From a checkpoint of a small sound classifier.
Model: 7.2M parameters, norm layernorm, activation geglu.
Training: muon at rate 0.0022, 10100 steps, batches of 384, held-out accuracy 73%.
Rows from block 9, named by matrix and row number. Rows with one number belong to one neuron. Each number is 500 + 25 x the weight over its row's rms, rounded and kept within 0 to 999. All counts start at 0. Numbers have three digits each. After the name is the row's rms in percent of the matrix's.
# gate: MLP gate (model.blocks.9.mlp.gate.weight, 512x256), inputs 192-255
# fc1: MLP up (model.blocks.9.mlp.fc1.weight, 512x256), inputs 192-255
# fc2: MLP down (model.blocks.9.mlp.fc2.weight, 256x512, transposed), outputs 192-255
gate.301 111:501521513492521465493509496511528513511553472531446510507559543520483478495484511527523473480499504523459446542496463488491499485502496480515482517511483506474443518484510459527512524491500552
fc1.301 111:469492512499526475464514463469481546471505499518480498533487456515480549495515480503512525504478485500526570501503512491524500513506516475499526493498518481523497520503539495515503507536442496
fc2.301 114:498483488508496543531501523480510494470483464447482498531547528500541452485487501485519507486441494550487539518484532509484466512539479491500484481499470477463521508532537492472514481450501482
gate.302 036:489502495497468473466512488495499486556572553515480471485498520515489491521500485509455486481544476508511481516464474509477503508485446487524527464498486437516527464486477491508513480508492508
fc1.302 038:547504476486515478518492489491543534468459501533535505514538498516501466546500531460522506530478535495473501484553503514514493486521530511525505494501517555527508488526497476503479500481458504
fc2.302 039:493505529492494533449503517479498499501538480506498496522487501504503536485462483517509477501482498480484513489492522507521503499508519516497548513479476531491478455509494477474456478499541482
gate.303 035:488457500519499530503477485517497480496481532501543518488485487488478503471460520537507478529488455518486483449495480459525499468481459480451525484496491518497523528561469484517570479485493459
fc1.303 039:506486497511453488476456520503507507516500491488498488524436499471489456497506514546487467533513516510450512485531510470518474517503499512495476514486549519481477539493495468489485525480482520
fc2.303 039:460539514494484451467474504497471485467492475533525502515498525540503459490511506486533498472531485530514477498487469529501494536479473452492498487513497493468479482482469518504557522486531477
gate.304 098:497518473445484494497515438494511493510482494494475494525489556506560476479494514497509514553519508495508535494506468509473526459509476456507500516542443480465498487491500474471504504489497517
fc1.304 097:481497505511498453497468463481488510503477542529501489457500447491507498494524499530509493510515535533513525507497506440515448497512475552473506511486487522555556513458529504487521527540482469
fc2.304 097:564511486515492492494531511499484465504467448484453502508528506460519511519464480486512498506519466497538514542468488495530528501493485535506538525500488470461544484515492440460507508482509526
gate.305 128:468522498479513507516554470437541514519507529514488453533533470479495528469486483484510481511527501454520525485520502470544458485477542473503519489459460472560476493500504476446477502508505518
fc1.305 124:510555482497542502512487541543518478478507511462530482479542546500523513537538486531529506448498503474466501532522516496497484481506523454503521492529502508542495506480497480525507497517508482
fc2.305 129:486471525544499523484443522477507545504530506502500533492485514505452507516465534472506488493522491505466515483450464510504515530508458515471500502517530529547503484461500521564526485511513470
gate.306 125:495463550486540488444545492490544490489480518468478452508490527453522537523496482471479491505514491508550546508501487453501486510451487540511459525478477460511514477521453570494477489478483475
fc1.306 122:460503496455562500537481465496521518476465491487493521471465500482521557585524443495486433502467493481504519480508506493497507476476491516495513504512513512489492490523458530504506535448469505
fc2.306 115:511467508506500457481500499527510525500501518544512490510517489523491456490524493456501486503491526504493528492467476487554549493480451460465497531516452498480494519479520513485497520493458461
gate.307 109:473539521453433516525507494479516489474511498555490477509498503467483544500531490532530534517550526499518517520505481517524479519510480497484470491480484497507532510504487484469463478473485518
fc1.307 111:541547496471459511495471515504533499496518488454515531478502516464514495454490534478456485481493484504514515478502481459498486498481535481483434496517528498488530513509489491507464483474463549
fc2.307 109:503508480483499522496532498464464532530488513535501517509464526477465490543498474467466492502481522527467529491543511506475505524482522511487514492473419472535497522473491513484555525518506500
gate.308 104:511523504535490497501470500499502465509522533469517485533494491534533513460472467479487530506542509522514486558454465506456472488468474490530511492478467474490467490486551500488513493477518492
fc1.308 105:513489487502504507495507510529470499514515485501521490533510542487526490503512574516495530489466510429505518513485491487537538528501514491492494519512478527523528539491503462505525522515557465
fc2.308 116:512485530521503473488509513523476457477524538504535505498498511518521512505498530469513475533513474523514528477482517528505495475511505521468485506517515480515513533505533485493549475484433506
gate.309 099:517483526520499451463453503515507517514486524476512501468510521526514511537518513479493443516500495511471509527448470484503548461460488521485548516493505484456491500561496518518494503481512506
fc1.309 094:462529504506492483473482482475526509512515477520530500473501499460484487514499508484518495537511471487477486494465494442498516510529513490541546505520460482550528488511524544477539540505499482
fc2.309 099:524513501498506451496465490517480470519517476486512551466537539496502497477485523543473495546530495496474494459481525540487456530514551487502483473429497514516513482488486499467518481480517499
gate.310 104:495485532503472478489493490491551531481503521496511489507505504559529562514454513503486480505477497535510495490495503525462498539475511480521477523454493479470515484482499481511511527464489469
fc1.310 101:497505488514504559540514508467503469529448488499492508529498489479467509475530457465491480506510488510457498510479498547523504516535480523492487529513506494552458511515491509451454458490524491
fc2.310 100:500484507502590530488466517482473479487519521477506483481457479478484509515498459518512492515485464502489503514546469538510522508502497511539495467481505511499524501455514452513537537470528488
gate.311 122:502515534527475496527481488513514509500541456485486470555480488489497488523508491506470519507476486516494499533487511488493455507497500489462495525525544554485458528484529491505522477489538497
fc1.311 129:541553511491454493494509449505463485522509493505443478514534510519499487517470491512499551520487448501465546492485524505510469546487511507453491532489533532464496509513473491533497520494486495
fc2.311 111:474548539462529503501500489473489452488514525518525493519509504508522445519510473510498471527518475469559480480483456468515519467505488520444505481508517547523484489484501526503493495536460479
gate.312 070:499514482484537477515489535452491494515450511497529491485535510518486477494490489536500460516468481531465509491482474485503481465496520522524516513527491476528493512482514489520483571510502531
fc1.312 074:517525503506472502517496483501512489526468482460521543533497492516509517544520466493525452515514506473498535490490519518489526519491505503490491507506516533474500501494492495475531554474487484
fc2.312 078:469503519521482430503478528485474502534484466481490524469488495507487489550545437509482464516485441478468510479468499461486508500524494500473543503524515490474489503521515511488484530481464510
gate.313 054:489491520519451496489501450495512488480515488452544450506488513511501514521550463469484486480502457520502481458504498520537498490498540454462524477491501477476481504512506509514456503481529502
fc1.313 054:507506523488530528490536500525497495467483525496521480485454504496470542502488486480468481482516512506526487508512531471515509480471545476496478501459532487512554503508506506516498515461551500
fc2.313 061:514461520475514530487485487510508479454510480529523487502446509513531545489509518494534529518537473477499473478529477512537478509502467511517488487465445490507511494535454492453477508479515550
gate.314 023:536515474475457509527507513490504500455493481489486503537520456508477512504546498523508511518472459470499490491474543489461499521564460542540497511499469475472497483534490536553469476507520511
fc1.314 025:489490461480516549482499533511476537507504526478468532509504503515479517511582488515575510553509493495491458472514484469507511490578501493502473513521470499516498503526511529524462478481528509
fc2.314 026:489511472485525514502512481494477526513494526472517525516538511474521490526530486461532509519465535466509509477502552519511532521483530493515480454500468464516500529536460422490515503545507551
gate.315 026:501450488469489536526533516531530486503461453482508490525581487469531490517505464502502540536487524489497506489515493499498508492476479513485500517535510522499510496520516471497521507474503501
fc1.315 027:503471530465571527501501519468499502478468540502538452482548494525535488492465506477507524516455517501497559486487480488536506464482502510523493497517526502514484453472572490483489557509534516
fc2.315 029:508499513463520523483472535513473491520505519484540494467539521546509502509446499481495512538468479509465458448464483486539531513500483523566501480465517497506496500487546499519516523524476532
gate.316 077:539490517477532456493489491512507482503506474527453511515493534472503460528474456504486553501513496499534504489492520506552528490474505437501547508498506493471499478486546540482495499515505459
fc1.316 074:488472546479452482484508505521519482544550468531482495479446463505497512542492486514542452549457542521511491485508483524487493520513528493499485523487493487543467536499543491496539496500504486
fc2.316 074:521521535511519484454540499516505562495542469501489485464482508478497538509516486523514539449521470488534507529517497467512494532487493487490517493495517479500471480524481500510548482482537471
gate.317 051:479510499464500510494492524534479481523486519484522481511468508490500515527493482502467527501522483496498510515461491473505508527474512489482505518555488538471491506448460538531502557527496506
fc1.317 053:524460519505463515454500470485453532507516462514517520500523480511540454541482507459482535467544485484495460506528467532473469493510516451483487492523473514502484511523449506509530490493527486
fc2.317 055:469499515534490471525493512488503494487473480523486498510505515485513462507502505500486471481528502499511485497506492506466482496488552523503529483449509486494482523509507560512510456543482471
gate.318 066:520503517473498506484464516500521492509530499463511547515513475520472480458537513464508516510512498487467543465489506494482467533523503517480501527524537540487488495488513472498454521510476499
fc1.318 071:459516479530516516539528460493497522538492518503543527495483530515470505496484495516523525482470500521524523496497513509454528496537530489499480503502525498509523467486472440500507486490468516
fc2.318 074:463534504522489507488505511498543522470480459484516536540439526566466514523518542482466457507490515451514542550510506448510493517506473499474493503494487455495476514500496501504488500493483480
gate.319 124:520513482546484529527513492516534498523515506472489511531554525517534509502512542522473494509500513493475499552507498510495508505504522497484485528547496495464468491521511553517469504500495479
fc1.319 133:488523498466495471413505507511505519503484473503481493476513495519490485462464494518515543486537520463524493487474512429501514524492507462489524494530524512454496538519506469507488506536515538
fc2.319 133:507460482519489525443460453466489484525526517508510455519502532511502512510506512519501453492530515581481540538500521547515528506458538537538541514519493483526506496507493519497554490485504531
gate.320 125:527502503509501478467524505495484514507527501498475506480451514489515496538493505515503459459525520493513510520516537504504535479526454453499529488446544470473503453496537479530500553523523492
fc1.320 120:505466530532517490501511556448480486453499510468510512468488475509493521505543534484464518475507467499514520491487512524542475493461496486470499471494492516509503497484491474452508532512534489
fc2.320 122:530503503512486489477559492505474512499463473498499509549445500544497497494489541510504491483511541527504494520496478562502479478472473451544535508497499548493484505558467458508542483492546455
gate.321 114:526509503527524510509521440497502509476503492527536493518497417497508477480516499499515488472552480512498504547497486514522517503539493511488492506494546506490517519484500519511470506479498547
fc1.321 118:529536446505497475488537526529522538472506505512473494522491527463520479485490480496502467521514494513502511509502519471510501524526502498453512488496486497507483473502523536514484489490475559
fc2.321 114:538526447508511534459496476519459512487477545465490514535488498523477506516518487498487506483477450473502492549473497501482553516464515484552545432512515504490509483473456491522462517534562528
gate.322 107:497490533488501476478510523541487452491493514527533491477512477518537534493533487510512526519510483505508511491512555467506479508500522526435529494497516529517505473500511511468455577519494493
fc1.322 115:516511565549486463517480530491502493487470511500508450520507481503475483479541491490524458516469517502495541457502448501517548495535522498544454500481481490549495482527514480509458539510511516
fc2.322 119:499532495532499466488511522481464481466501496535496501480508471509477509474481496536516522498475525485494526471472530485492497503494476557539548506499501490548509502504529542499516423527495492
gate.323 113:501508505551466511500479475527488503509427491516487514479475557519481488517549483442471476488522495507508518519508548500457480529515498538479519516495504500495458456469535516529511526484503466
fc1.323 105:504483542505488497513485486464540514541448477514494554494487551558512527506509484474463489475510560526507476483498513518468492535492509555490478501475498439499481491473484522471529424495512497
fc2.323 110:524508477466529499477456492520479508563502522483464540509499527501512499476496491469516516501499542498522523507509483478486533527503469517522451484532481520483471532495479503474504479539531534
gate.324 108:522479510458511515490523473488504480445489517571502522468471504493481535471538457443479485476546464466547485525508485502528449491508498490489489481495502519518502540470507487499507498518495521
fc1.324 104:508484526486491501519540472493498474499487480528458514461475520449489541492521472468475479505525484431487532488509506503530468501497526494471471473488508524520538470492482498518506542471465491
fc2.324 101:465526476464453444547503512489464516440481477494474544542522506479507498500501553481532515530518482511536521474461476498522457506479472516489534483458486482499504508523499498498476458506489478
gate.325 043:513529491472511495515535563538505508492529435493452495465504509516510489456532517481495514490469492467532477489470460510524492555537503494518474508475530437482477482502499573537524484502480483
fc1.325 044:492473482459496497505523470437506472558461508513494517473551491517517463562470525455515530472491511539535502461488512497507487528499507497468479464510497486527496494513494482499489528529494491
fc2.325 041:513542512528502522489513500507520498504498540484475501489486516510501486487526542492487465525493517503520476488483528485494509483541531541475525492490502489489494481496526518472514540514511500
gate.326 123:500475527448558488491529474497558477512500499484491517490502505529554508520505502504556468537530512503495518479511478500528481507475459507537448514501512506519538482450503501484485505476534475
fc1.326 117:529515457533499507498501511478499475519494482494529523510491457514486458457500481493491510507457534503510505545514502533539476476522493468488535503549490496470518488523552494489523506525506537
fc2.326 113:485490479503440559512487531543501525482501489492491519530496499502519498516533547547530519506545485438552466471489440487489523531536516533487481487534504501472503493495494481495519488529504494
gate.327 131:477496464490482489494508482510485486502495509521475529535474491488501508537514502468478522507493479482499528520470524502472499504537487501497472483510536451484438503524520479479473523520482492
fc1.327 142:502469502490477525514530451474519515481511487513500495538533555514497564510499471507484463528497485510493543475457506515527512480482476525497496496466487528520533529483475469515461492500480488
fc2.327 125:442415482506522505505508508503509497515506551516467485470473459519494526462531505493581514490486507533492499481472523488523480481497454488473520468544504479466523479514499478539494504465517454
gate.328 087:493502525549501483551527476537516535528498526480463519508491501457511489463498516501489527502523536507450519473494491481518477523486500475486510551481511490465501506518526485440494502504482504
fc1.328 094:516540534499510433491473507525493448492498511466498505496498458481503476554530554513523508485479521459531546492505520488490482454445530513508507567519515485480463463477500552579502506491492528
fc2.328 106:536522499531524524505528524529505504510511505467506503448470506489508447465526510508508489486475504522468520498477508502470551531515452544506506466492480511547511479494499484467487456509515474
gate.329 126:455524530511523489497526451508460515467496458529462482513483466509528458538495507477501486516492530510497532446480487511478491483507511518526517502457488474493538499516534531514465549528480467
fc1.329 115:481500486490515508478494500541499512543484497516485479502519505540442479491486547501472479490490487602439492472486542537487538514482527555515475465554534521510537526485511510520486557480537456
fc2.329 105:527520528516453504477473522508494502526506486500509550497498509482510485462508439457518479484496529556469506557479476509483529523491481481494493521498535514490540503486491471507491494503540515
gate.330 107:462499529481444498504475471469550524480485483465476511480474516527490482497518501509541488485512496517501519508497525501495524537511485490532474500491498504490512532496511505506476502430531486
fc1.330 107:494498473482510476528490518537484554496530534535499513476507487502503482510496528480472451543519495480519515473435495511504521515531494518511509489483511481521540509445454541497502560483545511
fc2.330 112:484482516493503516479460497508488472478466500489432478457537466502507526489515525519539492491473512510499451544514495510495489503509537475493470505464478490519536511466497485475510501506489520
gate.331 066:488500523478501511494501486518519503505516495497496461493511492532506497481542504490500588497528464475537511489515484530523486516527523509467503475494490544542507517468485517497504492484506489
fc1.331 070:503491493507512511514478530527501455537498475490502475501544531516546513535554472469484516477559507486474500478535496534473503511500477492548482502527498501508499491534479514474488492493512460
fc2.331 071:475518509469508513504513506517473496523539474555535504544501465480550504483526492492542557462509491536510471501465525516543474516491478545517503490471536546473456512472508511498515492481525534
gate.332 103:498496486502525472476502485489485533478505478525464478512473460545481519493545475485492474507460509516557472510546450526485525508457522469515488459502517459552530502522512469496471521574484482
fc1.332 100:497542517520529549525545504502460476510491516488478511479506514456493460501470468502524522515518490535493504446471513518507501462507455491478452512434493491510525475509503513483498538470497543
fc2.332 114:505503495509484492474530516483479500461540518490483495488473510560468517505503495483458467483537494507488530490498496541472519500459517478492544571545541463494494506520474511499526507526504524
gate.333 100:482467498477502498481463472520495551529489559490486478485490561478455509509533489523464509524512484503484484549475484506485495486503527528502521479510479539481508474489483468497540483483491509
fc1.333 097:492485494496494506473500497492528515505558496479546513518451550479504516508515553523484462472495512534518494546480527517511481521523513496514483513521547522489454526533445490492522484517509541
fc2.333 102:491533487489519494492475466486504498461522497514504478486521504525505538519465467520488475520493503542497542515500534490525477486523501518539525525483546499507519542530523447442508515503456491
gate.334 082:502529508473475479491498504548490554536475465506486455532516461492530497466553487515535511501450473485482551479506483488514488488529495516528527534482474536474539484489471484508495500485463515
fc1.334 080:498522518493502508505468532542538506553512457525491459533470431548513545499516497515481475505424496544483497478491489481457481526502515482465525497503487518464516508511502500529484474482490465
fc2.334 098:500523508549443542506509513477503504488511450488519513473488531517449506536513513519492539542521529499502496485489490471473516468518471517517531521492510470504472520524485537481483528477500504
gate.335 052:484516481534495533521465477532461487509496535543546470486530528476516522449497480470511536513543498510522474470483474505461470562478521512460548480482515516528551483502490489433505484511471476
fc1.335 055:503488530452506511530459513488486502467515470522463495490474471525441504485538466487491502473486531517508524496448502479512509506504496514542483487508528468486484507481509491496484494546502536
fc2.335 055:495479474472517502481459470518459508494482459518556499481488538499504535474494518494493469531487493469530545521517507494505532504484527505522544505496512488492503546494489511490466526504474502
gate.336 117:538526534506504465472499495511475525525446498521524464545477463502528483515478493495487480487507510468506528500496486501504465489477489454468530519467538441538528462541492508497476494565496551
fc1.336 113:463446486502500511494468515508496476473508468498470526469517492491501517509523531506492520535470536507491478483507500532476518513527508525512452511525468536475488537497488484458541486445500478
fc2.336 112:504467495500483501470503455519524505571490515478500485526523519496519483513515517490518509525525461467485484498477519484503475510502489491503486527538531510509529483486521517510495529519474486
gate.337 069:516509519509549543527499493523512490477492480521459522485504504550525514537514464514469511523492497461499477491504435483476515530545498509469487528441495509485512486491453531519475469476559523
fc1.337 073:438529531502548511491509512463481514514534483502496538519528498543491417538495525486501509465470470526513492500496480507504525504532510530468481502479514495491544489490475479535498515496525512
fc2.337 075:498519482511545483522469474513508518458502493507507495458533543469476500493480482538510497477497491523479446521541507478508453485473512442475501527490510494529468548487512545487505519545485551
gate.338 101:526518512469490510528510538502495504510543557493517468501506452478495539493489470498510512495517468510542501524522465534458522510462511492470493487491472496451518499524515497471506485534443532
fc1.338 102:488511479548444505522478504513494506532471484501493555474524532501487501542542532541459469473508473505537513523491485499461518509462548509509491474509529487454468492515506497519511533515524521
fc2.338 108:485516518519517494469541514466480447494533484519503516525458514491499500522500490509505485505548535478487470496513500448478498506436504506517483472478461510489501468476520521499470476517499461
gate.339 036:490490535502536463478508511547482529518471522524516527533507497525473534505468484521485494468465501509522472501459480496461511469454471510470522532510482494520473481518527522498473533504485528
fc1.339 035:545529491522518529497498501472535518520479522489473495509510526478555479477563519494502500481493495516483509484526517500513458494529514555513472496446473491495459450517442503477505524469490541
fc2.339 040:537542520523532488497519482525526511500520467510466491508507474531519505506531490527520457468491481534532520491493498478468508482524500512514518490511453490542497498533516460516505528489503520
gate.340 118:531459477532528514491520499488499481480541459505508454496554509521449478498483485489456477473477504508465500478482548511478453468512516558486515492503523471485510547516480483460510469489443500
fc1.340 124:531524509565505531526514523516523474485493500508517510526503490440524552481455510479520520488500448564548488495519463520515459477508535504547475447470504486482501509482471508470489502514480486
fc2.340 121:502527485527498475539507502497437488499509550522542486551472487496508504513524488490495500460521532520503520462530498528478482489521461521503517509533517475467508515482551531496489485562496542
gate.341 118:568492465547459508493522493509485500480494518495557528477513531461529523492475507501496493495522510526505567512508514508514494466507399505512450503539509485480476514521472465498476485549480531
fc1.341 119:491515508495487511474492526487473489506503529497507435534523508448514508513497451518524491537530477480458534527505514508532516501527501482480480536509520510532491504535521493510522469484556503
fc2.341 110:499501505505529504471527469503493507482528513465536514460487472503480482566494553516506509497526521507534552514467496505487537462502523489474500518482529459481523494537440478514507486469504466
gate.342 102:473490454473484531533440485509534517466529498532483492509510507456537462491465539511482517564521508552560512464514484496523487512491504505496483505468529511497516527520545500536486484518492473
fc1.342 106:496497517493461457485448467486480548486478518453470481524492482521507495522491479527499523501475449501502530516521446481520518487530497479566532517508458496510519532547548530489484503536451496
fc2.342 100:538455529502534490506506478485467541525504525458506479502521497496485485472575529477508464468502500483488528531479499465541485488497474505504473490554535477509494521504505492517504474445526497
gate.343 131:527511521489526510461511500564497496489514507504482499503518516520514503530505466467541529479471520473525473472541495488493491490460483477441550489442501504465490538459472498461494479499525487
fc1.343 125:501473452502493484470499561502488461483501486539506481504516491511482500522536458515496483516472488497478454527479505515510501503493461526539500465524522476457492501471466529509500547516580537
fc2.343 116:483501484471518517474505495501497503527528494509490524453438463509549483499511495472478492512493484528503474507479487506466526481533511521505495481490482454521514511477485526464510461551512518
gate.344 102:510498443499535486540496476504477503463469510509451483512505483486507498471534449513524493454505488507504555515494472525490511513476563554474539456517491488456517522509489535500547458532539456
fc1.344 108:511466531510504528511544443496490494474485543511512484527524475515460535504492460471472485479491478523490538532467543505494491515489497496489523469450496492480515522486492491510517517524523528
fc2.344 108:510529500492497492508522533522495494525466471542540523491466485495537513503479507562469496475504525472487504501488499504519544510484532478507466492499485445517525503513437540502500456499549529
gate.345 080:478491525505482475497464534480513482541509481477501490519500462482545490504505481486520537486522478508539493497515477479504488444463495545498450474492475518472532517576548510528454490497464433
fc1.345 080:501479499508502509503489539488504513448509489515478478504527500471469499559435486516492467545485510495497517508535514489493479459527474486477491483496560478542494515442480463443547495487509522
fc2.345 086:488492497506513475507492545461524503489504477460495523496503480498504443529486501480516508502548504483467513498536468510482501495520524544542499533483496466483529497513515475492480467509488535
gate.346 062:515463515525523468485527535542487501498499469513523465495528533498508500496525506472516554541490480491486505498492500545468487498493526507511542535524463489501482484521496488468455480489476511
fc1.346 063:494500503480467481494506465511502498515525474478507469467518497468541501467483501512501520478495536444460513515487507529489476528544562497464493518548495505500489477528487473492480459492476498
fc2.346 072:504519512523481445467494488474508513483471465457473488489580474500530503513472488529518561503488505530478472505487505500507523525468477472518477461518460492500469484498494504542538500506529495
gate.347 109:505501534517481486465487481517507521470472493521499494489483467490459507468519516505508513553532478523492449527518500464518504517495476537550492502468558528498523499477515501469466503515554478
fc1.347 112:518514475546504541533521522491474501537473508501502478519535507509491504482488496487500528496516508478481494525489514499487473509539496506479506514450532478482514512461526486477461528476504476
fc2.347 107:550466492479514490531519495529536506481540508486527509504512503484538518493522521479478507532463529542489500513509511555521484464484459460524506484514495494499530526458473501497477518511437487
gate.348 104:518497488497497484488492484495488489482483448525490525478498515504518488519512477499517494463516497490494461516503438498491518481498455515496469489512490528499506479539496510505487479542525523
fc1.348 098:466496508500503513524480546490484525481534517505490460535451457479480485478502517491492509551470510512510525528474535506493462490512510468544525486481519465505498519509516490518495487476505487
fc2.348 111:470467543490472483509529492541492449539511513525493488480463473482493535492480492517505493505513521495488455539554528477506486502531497533495521516503490460487492466502499484507514578518507516
gate.349 113:470478490454495506490509492524488499529475533518536500524505502499504519477438500497484460467475475551558490515506521458502493521542469484465527476509505457488503513519493475415491468501544511
fc1.349 109:496507491523476533521588519535520529522552491493546450425534539516462483512452474520465463473527502493483454483440488535512501534471499501483509493494532487496493456481523520509514466486492485
fc2.349 122:493555481512547510526527484498461452543473498459478511524526509518529461465508487532511485501467510474467506479481510501505499496503480486525514447516482491523526508517565491496510522478496479
gate.350 119:484505487503500512493513528503527492468471498522528485518465453454503522502525499525449476548502467515534489481501492512512481511482533467511480525529516503507472551547457502489510498478484495
fc1.350 115:484491508486486517485506475522528535552493505558509504510536489483496476511495511530482530507524503487522529494497468518471482517516472519544494516499467471514500486505505475498506495478490496
fc2.350 099:473477478569509524479464461530497536494489514453515552485493487518495477501543535541474514539506521506485539511515517512485493448468491503504466498439443500499495470471460486518536480521544512
gate.351 109:502521502495508439493472465495504489499497542467528505499513527475506465530494507531541517500495478544488480520461534457532464514487492496494492490512472513502494549480487498505481526546522502
fc1.351 111:495515472512479483454481498522461525477458488520467502494485530416466468459517486489531512527511528505474513473469543467514462506487511501501495480528485490490448498490481508490507530510499491
fc2.351 116:486524500493489464529540533518484533444493490519504467515462528521526504488503470491502491534465515515500512476472507488524549465537535502435487466509523497488445452522518512505501491470513517
gate.352 124:536547508544490543475493530476470462509519512525512492522478501489498531480506461483508497502506488497481477470486490520477505481506560496490503510491485529533477503514504538538479458504429485
fc1.352 125:549488466512507511553523491484519454515502473466474543517525502496525463485501488509472507509462506517506546462497497519538495501499463489514470496468536465477513486450549485497499495492507475
fc2.352 111:519477457444529508507471548462514510485532480496539493484485521504507452451468490518514479498490505489510480543500491462488487531539536491513515528457489511512534470501491522482526494482540488
gate.353 100:492516496482517503534483486491482506496515500464464547532510485517527521545511490531516477529490514486541480495497531451495487525491544532491473479498484459513488497463510452504527495511481503
fc1.353 109:502496477507517505475494498509501502521486472506448502484474479499477462513512492512512491505477480500511491517540459491513527493492485513490478547504481516527495478538507479484511546486530512
fc2.353 107:447526488493473540488525538483491490492513453493515546496487531444448488529471494487527525552512529534491502488471487494527486518521539509500520535522524503513557475446496486525500471425488475
gate.354 110:500486508529470487450472537507522476454540511483488460476519515519499489476499452491497488497472538504509498508490477451493526505514447518454478506561509527528535478503483499496478508470532497
fc1.354 106:525478566506520503518469507481458470460535498462496481457470466505463494484484507518489499539496524533487498486458509486483484490549475505472524538498496469521524467477475520478476494452527485
fc2.354 105:528485476542486486540523489536509496519499501534530528458471483444498544542519483548506482534479488470497505515525538541510495486508486504519535526482494538517534520488549524504524505468462539
gate.355 049:515486533535460463489527496488499471508514532488544549467487504488503476492513488435520471506446484496542502469542476527467546494480444494559478459509480491467487495486504490528531501490473474
fc1.355 056:485454478523499512487574471518532523541535497479485525467524475468489498511527495503563540516476489519498469503520518497527485511494517513475493500494493506482483520514502532489477523495485467
fc2.355 060:523496497537477529519555508496497459505500496539433487552496455520486479487527503479485487498489468465531523471481539511511495497532522496514497484467501474518479525493452505538447460481468474
gate.356 121:520533482491499531469494487490511520496472504520512511477483518538510496483515476503509503489513516483548529491535492511492521467469503489486514485532524444498483521512491499524489484479466442
fc1.356 119:546526516521502551476540505471516491503541476488496543501480516480518518483509484472483505480503485457548517513521519499493556472475509492523507447527507481510480454504508489515500459456499510
fc2.356 124:521501534508503496427497483527520509438528518482474542505532525479532513478502535487478454529520515520507515492463473506494509532501474488471504497507460506479493502541533509548496513449467478
gate.357 107:523535516506517493487480488516486514488497487480539506456474486467526509494526510487508508472497455526511484491478519497535494513535470487477490517476483495537529506497500496488522489469528482
fc1.357 112:518523505496518480479467465533502480496503468476449535486467494524539487519529534488532468485468452531472512488520514524521477505535496484537515517488490482510533455550527511483506488491511530
fc2.357 113:489507502527533486523511499533548468512495524484535542522509538507496495501517487505492499496482494494427470471506469471489513481523495483527495467493477494484484500487516567490478505498499476
gate.358 057:479516493497565512481542516509481475500473510493461495489534485521485490526486477492484554494509508490471506495534513490533506442521483501486492496537509501506497551478496477477499486516493497
fc1.358 067:532525516507476516465539483468481530495540489480492504480509540470538492515509518548460511539512482519423478549496515509528479475527486518497481480517499524532500512506498499568487493477468483
fc2.358 071:459521569484537459509497516506518504493510455462490487516494533487493569462504510513457499512485491476492513497501492546471515527469537516468479534469478492483470499466494481549501485485522491
gate.359 072:506476518501500523524470511491530472520472552495510473528531517510499480502513522497533527474499516527512513490503460496455527519468504464523458516490491506518497530490507501518486515504540491
fc1.359 081:489489505482492488512527468508514514521457497522517527483509525464498514452518532471491502520453513470538527458494477537472524557520531473496461493545518482504492478499530501511477512470513524
fc2.359 077:512519544545455562531557502479465468477502465509483484521495503509487509523551528490551463485501454527503533518516530509498479489510501527501456447501494498522526502509485498479503498506499532
gate.360 125:539455451472502491506557505450501510511511458513478494565492508419523487512452526503540483494430471523518495499537487480496458509512521499455470477530490503458479540480512462490459522516525516
fc1.360 111:503509496497469544498455474520512487537514488530523495455512489538527493475527501468506488518515487472481524502506574507518506452474507495497496527458523529474477461498518540503543482543472497
fc2.360 117:504493479506495530539509517506470495532534517523508502470491485488500527563467487487521478514505531479492509524548509525464527495497514507497466533455472481506544504489432540485469463494477517
gate.361 128:537450483495483473528493477497476503474483509478481510507494508510523471458509510490482490454480507541497504526514500467527528507502447498484498497437492484491489462485519492490492503498473524
fc1.361 126:508495503518515520486529514475512491546488456471504494516486485494540530515483481510534505539507496470529534553525532510482476491539544434509515526542523490541538503487517426505439485493515477
fc2.361 113:484543523498492519470510523514507474514519497528535480489488477492435467495481491522493495508517516490456478507484494538532562490440463487434521562489531493512512473525478481498499528451503507
gate.362 033:482517524506501548488506559471523499456530455482505459487496566507509523475533495487502452492519478490506520531484547488465492504531465497433488491507524489434496526476511518491554508477470534
fc1.362 036:505472517485486465540511526529521512489488471531554531432487524510505491495534483498489481469506468478484492463545517518465481485502497484554522542485522457500450504529526508490489522493522512
fc2.362 036:493503508497485480507518457508508544502507461506519531478506497527491444476452493479545505494539499502498512471487507528514469461497501486515545519486539505479523478505489512485484484490516514
gate.363 090:494467465533523532503541529499495499484551468499493469526512497485500521438531552512504500479506503500534514504475465470547494510508503525498521511482535495486536497516500484531509496512531478
fc1.363 088:472476503472445501495493475520523502483436513493484481490488493522486496506528481475528516474510503514487487512489520518484464536527465447548477450518494520480476497501520505515530492504544514
fc2.363 094:521458494498503501525493475452501512481469463528511505529466465529520474502510537507520506522541495493477490473515503519504528476493544520481485489499517522520553503476540473468440480483515462
gate.364 113:476485499486509548516489450494493484471482499510496513499492508531522494525500486476516487478548456489480495462478500463550513525515511451539502526516525510479505488499508494495484499523519471
fc1.364 118:480474505498490528519559504487474535536486507500545452526471499525521463506475482508492472529504451461555529459462467512495470457507471461557497519512517510513499492486508478518454510484488512
fc2.364 115:524499517528515510543498539517453538458513488543470523520495550499504467452518522474559497464474488487500477486459506487465462535518495485529464508513489579529496461474517505526490484560504508
gate.365 091:524553515498492506517499483467498496510519513472498478500516502511472488443505488539529482477468517517515486513490516500538518505546523514495502419484506486493467503470489489529445518520473511
fc1.365 091:493516535541522496554524502522466517518489500516486515519511523524506505507514509475526485482503551491532522521448517492482452507445522490486495499494546520488476537497480514471485519479521492
fc2.365 096:494523473473535486504482473500513492450525484484463534524517521508524459492508476500548476489498507506488496501451481528456480506496471442485461499502495474511492473506463509491469461464496510